Weights of a small autoregressive pixel model: 12100 steps.
Rows from block 2, named by matrix and row number. Rows with one number belong to one attention dimension. Each number is 500 + 25 x the weight over its row's rms, rounded and kept within 0 to 999. All counts start at 0. Numbers have three digits each. After the name is the row's rms in percent of the matrix's.
# q: attention query, key and value (stacked) (model.blocks.2.attn.qkv.weight, 768x256, the q third), inputs 0-85
# k: attention query, key and value (stacked) (model.blocks.2.attn.qkv.weight, 768x256, the k third), inputs 0-85
q.1 095:518488529519533492499497496533521508509485504550503484508495461507513494497475463526451506463488473512490481520497530521502529546503491499447546500519465537482502466511507546485550512492530478536515527504493474436484511495481482486512497482473547483504518443
q.2 094:470482492505492535484576486510473504536458489488533470479487495527547486499479503522503487511474488496493472532491497483509493498494517524538473533493468520537502502538523477486507443479483493503482484451536476503519448464524463501499477518507507514476519488
q.3 089:517502481490500508523504510518494514505436493518454490485500442490513494545499507490511520494517513523488512450486472457503502518469526472455481460476542478509477535503486480490500536516490496485484478491521507493491480464509498503504473480493446512488486502
q.4 101:539462498500467525520488504499495467460479555473535527517508542496467504499506518498484469482490532513502531515522497527512464511515508502466541496503465483529490501488479528519472518521484513430492483542490481505490507532488461500516479510465499528506535496
q.5 102:496489489482510500514506516547537467475470496496470551492553514508522510489493522516498532506483533509503457528526521498503498520514515507479479540493486521467492504524451513495531517435489502547539503468500494521499497547515487484486523525510476489499508501
q.6 095:501514487469489494492503501488478533472508476491492501522506513539484472525498522497491484473494465539522533496509533524528506497489479496478461514499470503499478490512503480537536505531469471542483529518487437497539499471522480493509483517497471515518495498
q.7 101:518477500503445506479491500464488498504509467500562503531462482478509506516493540460535510450479500532470541501507498546484497482491504509490551487459468504524538492476500473498485528467495570515472500491549518493532513493498494476447513536501514502542486475
q.8 097:534486474535539506511486533475514515489461477446518512463534449479517477496535531462464518507453513527500517490491487495506480497530477494478486537525486516508525500467495501471485515537541500520520489533462519517500498562473525519502488481541489486512506518
q.9 094:507501456477449481516464504514490515519482443501483469514497493523462523492510506501500509517509516504509532470481499520535509508507489512459531415514530504514499500515519473468521509491511463513475505491506508514521539506518530509530516499519484483486426475
q.10 105:448497496501514480472555508492510487521537494508535530516507485515518497506497465473497494475529450524500524510510506498504521471561510526441515530470522476509570505486564501523486497497484459502509523549482490542482509544489545483483488471501502542510487478
q.11 097:520485490532485486536470517494498509503494518491536522486525490490501448480519452554474509501492519476500487455509502496456464535497457506470552511517460500480507481512533513510451455475525449504480494517501525491493522533499507488465480500478523517502485529
q.12 095:450541494486495467543444530496495495519466516456475488488462433509478476478478483484500493512533499486529501491534528464473521490500489473495528486509493483494533519515466481474513554511515448523479494509544496534544548529523495531496479470488436508496492469
q.13 105:505516506502495479492499467552535512532527480491434487514503518501518500496498570512508488533498508466476542481510491507549465484530477493527495506508473573519520517512464527513510512466467489519487513495531472467539536527500465508501496482483534502498495522
q.14 091:467454493515505498477544498475494466467505553508509507550485522523504467486516467452532509499501507498500493528483489534488502468460522490531528505519510494463491486501493514534506509476525482458509516506537429500503492524471478431468500482487504486527511503
q.15 091:499464518467505534443507510490505475470497504498510440469500455509485480503519492497503527512488506481507526466524492506518537518497551500504508504471493492473504507542504485510527510476510499495466479565479440538497449496515438533512519504488542481536505502
q.16 104:486456483483488536500485490514524517518489478506502462483517509497455475503497467492540509454516519509516518504498460509466514513428474483496468525486470480545447472506534462500474483502484479485514523475521482535484503546475514522462470495512499527496498499
q.17 098:470536454501479450496491523502478509513490521488471493535473467487503518476480528537486501478442479489498465489539518512490479531523483544472493514520504524480503487495516518483489505475543509510486452505487544513519519512461504538519512474532502479554512482
q.18 086:457513508510508548534483465488514526529556485511498517533488505525510459472527509488469503474461512507545501493505505545507468474459511528517530490544477494490498486485482535480502489519504524480480529466518521502507482539534499458493484515467499465519479487
q.19 097:509476488475513477497535473505455496502473481520507498506539529543520493514514483469542485527535500520504513521505474531457524484489519523529464536499493467508523462507535431466484520486481519542474516513495458539480503459471489473477486524559491493461487517
q.20 101:519454503501532537514477473493507509482482543467493512505494512521495469500520482462461543457531477429516490514529470550480490492481532484448435494517494478498522514511515512486533518521497490505502515491478520551490539504496522505476539533502526470490479490
q.21 103:499476523516500518540497489533515480517490477507481503536480551493508506489528487550529508466520505558494497518514474509491479535532465499567537531494473505518518532496491491529483516449507528552503490499525487496473507499488530479472495537526480503497456522
q.22 101:490498515502468435526485517491480526498536522451515467495478530497450505505500535516525500512475508493516519489468467451516500476503535519491484510480575520475431544492484545445493504503500432512478534488477434506517491476496483475487545536468489527481483502
q.23 097:516519507497564492538472485506500495485483488517486525469490519509495516490529508523493441540488454464511508478500523492470521530463536515528501473493514473466517454534512492473492468452481503508521524522479504488475552451501495506529463517528523501459497501
q.24 093:480500534461499495480536495507488503514487476491494472496525510448533482477482500473495493528504493495476476477504524483498507512557481493488493537522496523483542510488436478494481497476440561500501500521502520498463502513523504475488477501479508464550510531
q.25 096:437511477482472459478481489530531464487450491431429434483477561484509472537498505510477494517504449504492498484494536496461512497499507497514515506483515547505516514563473479505500460516500531486484481458496501538533515495513521519530471473517509485522459536
q.26 094:508495511479473479478480452490473455470492454510471446519518500478514535500507525477530475496489529516487496477527488529520508480500498495516486499485509500508466451473464499477454471511499506505529494467495514476531472455512485528525503528528503483534528481
q.27 087:511506438527512508529458459541480494500494493471508527480482492515536478445461462482505464506484528477520481501534493538479493472458498512525528468510479476509501543538505495508511543516531503518487555517497534519511500513509515530458493486512478513500521446
q.28 091:493501508490476468497465448458530500510502495492466558499481532479481485508460496489550490455509518469518481505463528482509533463474470536446494529527516522466500518523479499519506492501507497482492476527467455519514446524504510506468533474481527478469477481
q.29 104:476513509483473502482495475520491475530518485511462502512474518530491497526509526496485499488517516448461505490459473465460487529503519495470441509528540478497486494491477491499518499484479514468472466492496525471492494507511494513490501461488472522466495525
q.30 096:532526495536513514503475536479480493509523513458506506472526525506505510514463500437502503512502482514499466505511482497471448473507475464507505421449516508525505531525493492441506491513559536462504534495506511534483476471487514520505526478459475498499525500
q.31 085:524474533548518516508489513523541507505512446489536545463462506524512455499533526535477486509484490459516553499465518499566468482486540527501487526484517516463500484460509504512506549480514493488476479538458497480488520516463497493537516511464514485498520487
q.32 086:522482504481543471489506488531471482456488499554472496495530455489485504527529566491512522544480521483462531481481465496529506506506512486483469532483515541512501473477531547475491502467492508508509505490478498454514533488478531496523501531513491501479527532
q.33 099:463454471493534484500522463490531483475530484488501525513505514495493516516527517515533498461503526495504529526493451483493515489474541513510477505477539553506458512480503527517511478509500510466491498445514514497550463554471520509473536477488507472473472530
q.34 090:493490501476542491506534545495502507515487535447478494487532537553517453525462507513492503523555451461464487484497521456485543473475506473478457534498486519546505496538489489527505489462443493485470488484511502514473552506495476504530474523505523498473541538
q.35 099:537472496554485509525514476511549453499484470486470499508467539503539463491500461466440508529507527517502494485472519575522460537483478505476500461523471547497493533478512514517484506504535509483495507524523519511481519536504508491525524541532493469536486503
q.36 096:484499516494465535480520512508518521504486489478508517487519487487492482486470508456525496537501523511469488514474460455495508480487523538494484540491508481572471528529479500476529492473458486481507518515502490467508451513508468483477501475508508552470494518
q.37 089:469499470472507527553480542455515484509515472500513491519533452530465453535472482501474482466502507499510498464473479506541472456490549483481519494507510519468531493517465496535507508551525523475489511463490478463525488468482499508519517522514511495483456501
q.38 096:500508516510524490503523540485503512489500495497471530517522545521491489525484476493511502483505539502515518503506450500523472488518545478538480477477545521518488490492505455527487494556426484496478521469478484501560461501495517544520542509525472551467464522
q.39 092:530499479521547485526542538494513492462515510515470523496519416494549481465525504498457478541488524464535464476557495496441497480495450510545548499541436491533486498481490498519509500511500501543512492487469510495486549524506459475478502497497477505520514460
q.40 094:511517529479496522502473548518515494508505467526509497542553496517478461506489454507497506503495512494492537517518493471486533512463494507506483530484448545506463477542482454462512491512473470516486525476475480521528484485530482528536456533517533472458502544
q.41 090:501501480456492457480495492490490487477487500526485514479518480501505535496488524529558525503476509491466490515476478464470505469471512514531480491499498469509494484489522476483488487439460504546502470533496512530467490493488504495496546498502460484503535513
q.42 098:486508489477509460506508561479510460438498504510502459515513510524487510519524521550511495521513543475465525481530512502522497467501528492499531480483451475476459471534520499517517470516520492536511552464465486495523504474507487494513491508490501488493425511
q.43 107:510513450546441502481503484491529523508513494483511493461464490472517497463488536481493461513527519448521491544494550487539538497524524492482566492497542495481514526525475522537487545509502538482502455487514474516487539540500505491507494486493525501510511461
q.44 092:547475491540560476494497488474543483490486481502497545477522498523534487522492467553499499503485506524501493509491496524447508481505492515488486553550474524480495469503541476474529436540494481490479485515540473477454483487489488497520477489521531515491510458
q.45 086:530451516459484490506513488523483486501501526519493508493515535460508519528507494529531502503487537493495513508485516546488478498513478502482496504450512445508460533483465518486519475527520462524527485511484509514502478464466510521525547540508501498521430487
q.46 100:495511520497499463496510511468478486497517501447520484526534488462493487504523454474458500508488472528519495473463495541502471480501502488548490496502506518459492476544500537465461458488525467469474472479514559425487502527487483492480535514517508502498516532
q.47 091:524475445519508532515466491502518485477510485524473458521492442524481529492500472519461512477487511460493516523481471488532525510470489546534508453519503475519472519501505481513496434502572517495489513503471508535482500492521537497491474510509497498471494496
q.48 101:513498481476478472533503529501497513506512513479496465530500507474472480562501482510538548496537461549495482478490470495503525484503483503478524486464481511463519511522455456478506556540524479519484497483532480496495498500495528535487523502529514497482493516
q.49 111:484520476512445467514490526521487459519541503480503488487509493513512519477522568539513461528508512486495499536475528473453496478517522522525520501496559472504442512495527477463500509441485487531499517493453506514541503509517517492486468531484470517460510535
q.50 094:503514485468495475533513514522474518488519468525531513512492453526514541459480495540521466489486484488506510473524516481560526505469499474460520519507522501486484542520489539485503484540465521498532495542482497490503529497518522497525489514518563503474506530
q.51 091:527517565506542494489501520491527506487519533506503479478498483507490498509525493452495507496499443507475502499455458491471524506474555495455493472475505469502498547495420514512493503529490502489500504563479514467473452510497504527496456502525508489477535462
q.52 095:483515509453476503513463516557465474491516496494474502496458485492493513497464587521535503475529465484513483518525476525503463539494500520521511517484493513501507485529477483517511522459501499516508511485451466545506479481499485507455469549491527496461482512
q.53 104:506500485495518526516453526500471490474496481455513471492533513518522508495544532498492497510539457470521512483486509471492506513536479510519507462496491489502459476533496503469486499469488463522515552493516507515529495502548511506491463498512470521505489523
q.54 100:483511479498473492479496517483517522474540506442490482458517513498546474491506499491485519477507503482474456519525486524524485500507465518467518510536492498500518521525470526500520483472485503478494504467525522476524520478485494514485464477486556506485459485
q.55 087:499527517508479466517450505463504502532525454468499504494490501497487511486546512483448484492472462501496520512456522495500492494451508520493491462540540471497484516526523522468487524516530550459484540500475502466531458493518496533561521489506493507523555528
q.56 096:488487544460473513542505533495483527528500487516499471511521526503458494499473473500570479545473513471519509512528489487497480497469556491536514493500458506502469511520469516465504495505547525487513542481496480506529482505507468476535515506473473510466462494
q.57 089:521494472460496521538509492534516493520515505491495542505475519509476495518468520528526516482497520501501516490512520502475486529515470528526466555474526471509483510461517454537518443477493512508516509531481511524518546502493527532525488494548496531481505514
q.58 092:510502544459496534456479482517489503532497493512491500481509494468527509528529513461494510454537454492524519477497524496477495525530503494483466534499493453499498481504498512492493482526467451526477533507525547522487469517535489514524504506503465488478468498
q.59 088:500477504481501486489459521530495522485519446479516496461481444485479471517515547499499486494508508450503487566468509526523526491511542489517532461522487507512499518498529485535501493482504488474485461537477495560494505542542472539476469534496514504475520509
q.60 089:477474464511531489498537434528494452499518512486529517532469460499462483517497483487496501481495483510512544483472535494493524442480518516447505583465456549523497486476511489498524463505476522518507493499476496458527479500467488494505534495513551509563493533
q.61 102:487520509476492508471443499499505490497536430508440485529499461508506497506522507543522523498538489530535512490493526510538502508520544511536512447511497489484482496502498493523482475504493478530511510496496487484525504481515496519503492486476503510508475519
q.62 100:511499506525492493528526505493492494466514486534476541515498499501511514517502495522472503492542527525494477484477506511531497474509482453505523457478520501487518527458521505517489551516526499516526457535476501496464493475543539519510490501496509431440510493
q.63 096:455477556468492484490505522531485512512554470512513529501508534500540499511495473445541486481526464497531475514503474503499494491534468484499503505503499494505470499504539502527524512480462471539505493480535536511470503467496519503458487506539519510490498507
q.64 104:489468480480508502482518499499512472525496523513485535479476532507485494520486509449527502520505521484496486510484518514518515499510504494500506496492537505518479538509497487543504447471493521471500501521495492480469459488500490543483529499525531515472514479
q.65 114:527491486517486503530536552531491514518506562439472479466512526503491524434523482459483476488512489512489454515515496510493514490492495466488522536482501476531501515558479509481505477481537482480470524476517508565536507546486523521487494530498499525494511487
q.66 110:517467494472481507507482476576475507492530529507485491495472485540484486521524546552515499534531476470516502497472498503478530474525528468504505444485498495502492474508519493488522498529457465497496476523512484561511541466495519511471513525478519501528471485
q.67 100:561505527473505474538489495456520525517494521504504480512498519472537519557512454485506527498480511481488498511490537534526497507518433480487504483496485483485494504470510561499501449562519470483478473494484509435494512477476512495526513508486526493441485484
q.68 103:477478532514503523538547515540499500488527465536507530524505442532518490478474478503514515505505452465528459504503519509426497508516473501527502553484489450487515505500520467494536490503504480507539511517523510460464476490480488481503493460465532467497495488
q.69 104:524495505508510517486492498499488488496517488480553532488506521487493490509516512464532504547492555531493498525494514533502517456500511496484475503463522511557474522525475486478502492478493524474549509495459477484452471479463487487477496516459500548537503514
q.70 115:486485508484564479495492484435496460472528479459483487483512516507509481531552516467508536467441474516512514472526461504498504453476513488487460536498542501458494493490489488484520468525470451564514537512471511502503480534489488491462501475539485465486490537
q.71 110:477502464509496498502492482473521493535492531528461486521514541522513524504530522479516502504564508468543456532501456500503517479549551454481492469473507458484502520480452505508529515546505479505518528501486529522520528477485516518483490499480459487494517484
q.72 112:484509504477485537469519521537492538485516541534496522459467484484532505492487538487464531527519487511488485457511448488516473501471500523492493476474483478490491498477482497485476519521469523540488499523512515520480523458507542502457492522498526442493527476
q.73 109:508462469484456498512541480454487508521508482535488512511458492511509528467482547495495504481481546520456542506474525511531479528480497502484526498482497462478540498438492548525483513470508523489494478495523467461493502482504514453496511496463501511548504508
q.74 102:492468509474470508510518519484481507498493487473530509501531509447511480542522475488505493473493519529479526512491489528541525491519513445473509485470457548535516504504491463509450553520483498534510537460544457524480563496503507498540489508521491481504484474
q.75 099:492500439567490492510490480501474473505478487525546484483467517448480552474485502472530529456484533532543465496498484529522478487535477525495515485506493464496509523482486469493467519492478504509539507510495524499529485525494528490478526515513497543530520479
q.76 110:483500501501489505517520452455502455480527491460526504495522442487501493540508511481489480507510493464551472502503490472516493478477574506505526509508538509482506498535509503491508540494460483535534490519501496476480498530551473528507510522530508471529516488
k.1 093:532470467511492560456479480459517512520474516497498537537493480508473493486504486519459484523510482493466540492532518537470510525512506508510517503514468472505518501526462488501534456505545530514540479519486486503481481498491496467522508492541487520493468476
k.2 098:502520510552474505444532465482516479545512506497472526485481481543511469526529544457505509521440519482509476505492503479518476507526493493467475543477481514489467512519478514511487489489449506490446479469488521489507484516492469492508516515542540520484530494
k.3 087:476517479486477495526479496526475460562497499482492534521497526526521499529515557519466489497475513521499465527492524513512543525527491469494507456452542530487485520531473527465501483526462526513464474459465482496504503501522544487532487482494457518499484450
k.4 095:501482480498515491498466470536489474534493512489471498521488480466487517514496501495509513542549493488488537466530511540491504495484517492464484506505518448516511497519502489533499452476517531462480525495459473536483497512528490542536471540504516529476519529
k.5 099:503494529466517502519540490507494511490493513504521492514501529523513500480515486462476492480483534467511507495504479523501460484460470498489545537498495514481498471499472500536523474485483459530523506476498514482483467528479512510493548477494525521480487497
k.6 104:506520524456491462527502485488517477445579489513502476510475491495476480487464536463525474513524488503470530511470531523460539449520512515529495509486519499474504508479512492514545501535567494507513535530439480515513472506521492499489484510470476532532444514
k.7 095:495506508511489519494455513487486521504515499453507462518506475471511476514486500489492546495503519525474499499515464528534483511548476529465482490493482460523447543509537519493491473534507517489467497489530522490502494554541496507482536474516523492514481506
k.8 094:517480513483501475480491527472523500495472471439530469499519484525495474515523457503498517516515482491509541492509490503513490513487523531511503473537501548506460481467479534551519511525486462473499535503499487485513506563486537503484535510525475523510530518
k.9 101:482503495483517498526466492505478520506451512463516520530492512496511516524486507532513466444498495510493487520470494489505565502552497543512545501518487490486485467506514509539514510484501482516516522517526502491477477522504507457480506493469497494501446494
k.10 097:488487491491509532524559528535517520501460525509508458501477465508507485526470468482556470477513499481498491503481504461481519488530471505440519521495516517521476517496533527518515515498553488462496423510492489476498506503473516495499508488485533505511493487
k.11 106:483505481534500505486478519488476529518524468468515516510487497475467490505505538506502496548520515490470476497513528452541459490571484515539514521513490492514446487510481465560536534498473451490483509545533507472474514512495529499507504496492504511471523534
k.12 093:473534462500459495517525493512501464501479514497469499503505521516515449499431503461466498517507488523526515533475501466457477507521498505549523478472501499488486498539522460514510523494552467524455511464481513526477491511502513479472489514492455485504513466
k.13 104:506470496535503516537439509480490536518478504524524488505476460550474456503484493492500474489511511483509526514487521510445507520506492476499515524510483522537500475467540537480500488450481506511501532541547498491549519480479498460476525502494501490486552495
k.14 098:464474513559521488481490532504534492478531528533473483513488487440513469461474522507505538525521527523489524482479483503476480447475483480475536478494503502496486495516478532500506509513516482534514498502536442497520478517524495500519503506498525458541497508
k.15 093:497522495517505487463488520517480498511475514495474531499520537472494494543500566473479522540474491524505470514471459500526532478476506503478467485455523539499450496505494543446527487520487542504489501533502486470485493475515476556503490509497530489554548500
k.16 101:472543544488507487494479523523520498518493460481457478501525490506438466493517535575512539526511521494512457526482484498526526490496502473523516494494505530500460469533466481507518493486495475500521517526522446530445523513490468517542508472502511529516470528
k.17 100:450494447544544489511488484477484467532535478469483460470512501518497505497526504484521507477487500484503467514509481533485444499525470494528472525530492521496558507517460534455494487490520504499491527459471539488494494537536508511519555519502464463500500491
k.18 086:468510465518538501477521518516510529549489489501509485521502489494526457469450459458521515491505494495484480493463546550546440480477465543514505515549477512491473501510526505500472515509496530493500553455484521502543502492501517486516497479471499497530483491
k.19 100:475549503461487469519505489528517495507580522481511502502513534494462504540473514541525503499503489523507534534487478485503541509476540511517506498486513493487476462507514500490481492538525465509498454505525481521487495472521508485526535477517518497487459515
k.20 097:492489488490478499494489516503500506546475505448488475495460534491474489503510527511456502488546492460475523521497542521530454538540523484507517489517511539530499482461511541496530509528511511443517476483561482504502547536518505493534532514480549516506465508
k.21 092:477499475517514537534560458520487497504504512512531516509535479508519491487496507489447524432468518517498498469523506489544528508533464508525543510453532503515465549480521527539494521498479480501493461466501487483472500475509482500487484498517461501518452470
k.22 101:495512525492487478511462522513478488490527552473462469508475462499517521480453466537525473517511528543486512468491482469518489481505496470526501510478529488469503534474486488447469486485502517529473494519496529521525482487521487494525514464458534495503510473
k.23 093:527492512455490486503457477537474436482505519517479535496488488524500545472488502514478508536514492509512509519501522501493500490529486485501560466552516483458447464514521506574489503511495463487536504491509498496535525482493522494525489486527500536451511525
k.24 092:500487502512507483487518481537500561507460542492513469482553493487521489484480542484532492526487499474482536504520452529496497506478540525490468535527471479480528486487529483470480551466517536532486480573538542478503504508467515507493534525543500502471518540
k.25 099:486482466550491459480444517516526504494489484494506511483494520467505486505500513490519474445534492483522518515515517472467516538500517556516504463537537514480484479496501464490510514475523520435514531480490510488486514507507488469511491500486531511537527534
k.26 096:466502452503540462515516544502465451433505476518524461507531438514499479520516513547466499482480466490496543491525478472489504513483490532543499488468510513484487461476534504467454487522503483551520545479473481543436499495507533498487475509496507526516513490
k.27 086:501479435488458518512470510508514555497518472460507512491474511446484464501527515493557482458486515531485514524504472521547479491476476477531514516485453487509506482511475453545452493500470462522504530506437537494479475532519528536499489509492466463503464491
k.28 091:485494502465501499472503533514494508508463478476518475514477512450508512510472481506484538438507522494506483507500512533476532464467493498451510493494477518485533497513522490443534478453495493506497458501527483470521466478529525492494509472468513525525509487
k.29 100:479482500472465512499542467547478488526508540501487552504505518499498485510458499506496483524520495470447492512495472459499427485526532492504463537485472479468522464485514484504557549492464473521510452498472485473488544478473476486494504501493471536514484514
k.30 097:487503526485509534530560508467500485555522499492492522509514482510520506502492490509466508521552491471540421491457495475493501511542511451535530530460562494514530550520496500465515473482475493522498481469528511492467515453495478494511462475483504479485463474
k.31 088:514501482495528496495517479460494502546487496475500488539452455543467480515530429509444459542538516521448535475476465499508489519453537492465527463527514514519545495447506539508479509495508504482524463527480474517481457480472481517487494489487497493523491465
k.32 093:499503475466513482467485516467506488491429525513496479537474473499530467528523516544478480514522484532477549487521480480501478543477553517502496451527493529484511474498550506497501527501447476535570485509521459484531521514489501488486497509470540501523500502
k.33 099:465488476468496514543486464526536551483534451442518499522479467490481493544500506533525524477498485497457515504469512503509463467497509501514466511501513502503481505465499519513497514465491511449500487545547519457529467538492479470501512489502512536564471521
k.34 093:521490485515505527520508515506482509514467517478509522548488522553484491500503520467461491492447506474495511487513490489505524503506494444501534510458470462522497513489488476506470504523510504432503459481518459511492517508476483512503528545501508496472534507
k.35 101:503527515472543497489464476476510522514440485466512521476486517519479521484524516507498480506542514510486496492500512538534498506508500495489481488535529478484494492513522518526534504474487540507481515528507462494516494493476508460474461482494514510540465516
k.36 104:504500559474496506463544502503493487488494493511476546502488459504490493527489517480503525519487487515479456476483460459499499492477490481532451514481502498455541506524484520488476518462507477576490483528502458486439479498516478494474536507485540531488508513
k.37 094:511500528489496518540500496482525498493524474510551495455447475515469507471468500530447516502545462512481466506475508524520476541535483513515518445525504527466515479504488491493480478491492504484495503538503482514505492471505496476481501480478467496546467526
k.38 102:475506537482496488562524506543502501491511478510529490502493466519463460498521489479483471527514470510496528480466493509510479498457503490519481519426538483450528486440509541480496520454537488546502484533526469459504478520501474514522540498493519514538490504
k.39 092:485489503511491452481522489501522508497538490472470506429527473483510475558482480517480472487523478494502512508500467472503517501475485562526509505538480534510508525471491501515525466498539491521538537492446521542466496492464477463527478502529510519481471529
k.40 098:515545546468513499486466541509525533526493488532509464487512484554454458516474501491557458496522470521531465507476525522527521512503529484511519540542485512452511516477494513534486489504507503481528516525501495507494498509503480474528515499506527482517494531
k.41 095:511490456535460463479514531489485498473469514479507492526531493491498503524518477487482492495439532505495522501497480470491504500449504504464474528470487502483527494492489458460450478526484492523516464481531491510466508516487479541523524489539526486480502435
k.42 106:475469470509469491481490545446491505451520484498528465528493461465520478508510486475505490514487517540521516462534490499500508473484470510541529450504512503496473490486485511509508498529495453503502541488489470555502489488497485519488482514501488513529507481
k.43 105:509476499480473507500491538497495505519479502512504475477513497470533517438491493475527486523461520477515489489488501537494478483516531526500504496501506450543521507508484512539528470494544519505416475470487524513534493467489507470476476485485560474503515501
k.44 087:500453492507515487503502528485459484484502474496457547475493518552532460536511471494534469480515482508537537539514518490481507523446498548525488498516511548527500495537541472510490494486510515559563496521484533491475531505483522526517537479564482487494515478
k.45 092:489463501521481498488504519435510483472497491482484499540540494465532495531535529466473514535515483509481531529466528524504498478528495455504541435440517508537497521516512509466550477516468483524514485490493482484504519494480466525531495512483488543521486490
k.46 103:453503502501516501467495490475538524503508462520511462489501499470526512495504510495492484498522469487488505505492495497434461518547485519554520517472493465524497513490501511500492529558491472469497460520503468466502497496507468481472497462504547495509513485
k.47 093:516538426469489500560483562483527506516505492474513480512511570455503525523522468495525465460509527504470495516514508534520498503481531553487493439539535512522498481488501503553498483497510473479508532460491530505539523519532492511528496466513468459501473522
k.48 102:491520465522504516476470482479494498481432531464527493513488537472524458488537506438440546487454506517467522501472522523522478501540499456509502500437468464528470511494481490493455492521490546447464451488533464499522508544516514517509513519523498530542500501
k.49 107:518533461450430495521509554470437479488559519510511521509538491478499486475468505473510500533454496546544502492496490443474498450503520534500491485469518463477525465480487465518487505511536471532466495461508476541465520473522483552524504481473502473495503469
k.50 098:518544491459466493475473507499490527537521553532534471454494508476491510480478463539574542477475515543471513457511485517513514494453520488445495465518512469508517537471467470545511505490526474485490481501479521501507471465486509485480487494480531451467466478
k.51 093:516510567415477517511518437509500495508445510477537511522486498523479531479482485548541512518481485486482525465514498543487493482453535532480480527504540481504471526492477515517460535476534544496538517497513512501522496481472513465469465485486535487497536476
k.52 101:504474477519468507504499508478498446456525526537454500507468530438504464481492559491456531479525522512524505516492521495511464504493518482496459457465505505492516469504537464519501466497494477494479547484500489540500509503523517526502486507486462520467467476
k.53 102:473534525446495503512512505516512477471573495547512475473511486502506524514499501512537496527519516480514455504486473488515482512506528498521528450535523524481501483507468476501514515463556468496501557474470507517497526491526493487529498463488514486504479504
k.54 102:510517503501528511530452478483520484537557447522511479504483529481513535503474468504525523496515518498527516487534508546518522487539474534495498510569484490548511485538520489496522520461509487480461544500505482467547492486509469477484510511525473495481470545
k.55 093:453545515419498505485502478509497522535553524540554492442469511511448540460480523551568476485502515514500493474472528516508500515474517495522473520544529518497480525473501475512530513461551484534493518493489524514510521474505533502492525457493517488532498508
k.56 100:476479520453460522498517524481490517521536522524500492536484470482500479492455502508517532507531489541491488470488511544496494479460506483529467491496505472494523502459472487480514516454501482571506515508491522537435487476502460480491499503505524508520526541
k.57 095:516461486484513500539487506510463482467495483483467508491521465483497488531523521489461491483490500516516496527474541472520492488500507504524478478468463514462507490474544474501524509542503454512527493550537517482481522487462483516515522494511449522547473476
k.58 093:511479483479524502472539484509498500466495438523492513512526504529515460472498520544501510482528446492505554488500510517517453495521497470483475490494485481507467483503553456502554502481456494486491525509511490507448501498498509493503499512506478511485479503
k.59 095:530459513518497479514499481515488497546494485516512512491524501487478466507503548515489477485449516473482473516454481538507477517516520537483519502489493508510463460480512474507484484535520495456509537516490493479522506538526478554460487480474476523508529467
k.60 088:468483536528495494506492524506503506502512442511502493503465426495479456489512493519499539488515495490487507496489546496489451486498491522508504497532446518514528510510500517461489469508477487491539512475521487488511518476523468511521545453475557524545463493
k.61 109:520497502551478491528486522496492473483537465520504483495483516478494462482486535501482495504503468520481498524503506511469485463549501528486483544524478477451501497492541485470495525525487519491487538485465465534511482510540482459509496461520446470572514505
k.62 102:512525485522539529507472483543503503533469542507536496488508494526464533531531498494461490524495468469427529511505470516519533497496488519483556492499490500528506503458456529491497522494514533466471460491507524519545532456491522495468490491495510486483483509
k.63 097:508497513510480510501473458522513506506534523486510454496487487482476452483535511511483508467480488468497441520505500458518497519501514479512516572480504461515498485514512519496489533514513466511505507524546488513511549531490489500486499513510525485535514485
k.64 104:474508497477538538466501486490506466502449495515466556519508475499497522542534537493494525489469520509503475533464487504511524511444499493436478499481551468486504500474466498485544461492471528514510459501499480495482461479515486505472491466504523502526522450
k.65 107:468517469433464494504513523482529492535493461484494477483483533496515521479482491533567521461447506486543482471460488496530474515508488516526512515478539488527497507531488468537524469482505492452446537463518502462471477523518486509487496510510515484500499475
k.66 096:508497476549514492492446498529498459531490528476466518535515515477538493510525494509464531523474513529466483488486466496505514512553525467463474500472524515520486502489502489515508493542494534497500490511553490479486508547514511520501505517533501497529483468
k.67 101:520463480528509536492492464442522477499460498531475479508497493506536505502523502484477534498486465489484510498467544503482535536492480463490501500481532529504522478456500552537540473495491546493518456498526493485456524477480467490509468524444530520513524505
k.68 115:490491486508502539490570492500511499530516526492481531550490469530531481468519496498500563505510492523461488515474463485490473494525482464487500503470490465501495513509521484523513514516490446526470465486529494464455525469454510518524522512508509541495496514
k.69 110:458489504478509494494489518504493487466503481520530543518516509479496511512551498506536495540488470502537493493475494484498546508440487512458493483478525466503488513514525520504505480510452484548490528532532488522479457453485455545501492507497566533519481488
k.70 107:510503508481523480520545486508511510473530478499490475522518461479500475508477495531508508502529461497493505499491471514449490479457488495546489499482532521485517475471532519479505504502461433522513500515511460485509482520488510529533525463454507471526471514
k.71 105:561479470482473563474532490502488499469488549497518510518509541469533471480490485483477463514513491497491515487500478518492546511489494492471472549502549497515512482498486517491484469525532499504494479439502504527469515487477535522507450546509507478495466485
k.72 108:544503474525510533503496530504470493533435503447465478508497515465526518530503517527443530475503498465522542504533472503570538526461474512481484483452487540545479494457491559483432518524459517516510489530526498460512530488486477504503491513505566461466520458
k.73 107:509505479517504490479483474469457478495509512523496516503475479441522506487476523492484478511499507525473512465532455510468467466479491481483477502513463485498524511542515499476494454521495515517498486450463511509534478486502508461480497469480514505534484461
k.74 101:511502475503467559468426540482486532504458521451520485517527488473490484554504500442491489491479531501520519490516490483517506533470485445473492523442519503537496515481523494498488506486518501510485500500522482514453479498503435479475510499496555476533514527
k.75 106:509504469545519501521521521506457493455505536470524457476519511444535490492505458478520522470494552549498512492529492516523519484539458508494490517508474515524469503504527534496457498495489478551523536470479534515517464497487534504509507498523489478490506499
k.76 103:503500490485497487496557486525499508455497497503503500463513518469471491483493481510478494488522485532476514513505490499490505498460516506466488463466503506479511472497512493521502519525517462526558526462463505529469517474509560522495511467516529477491465485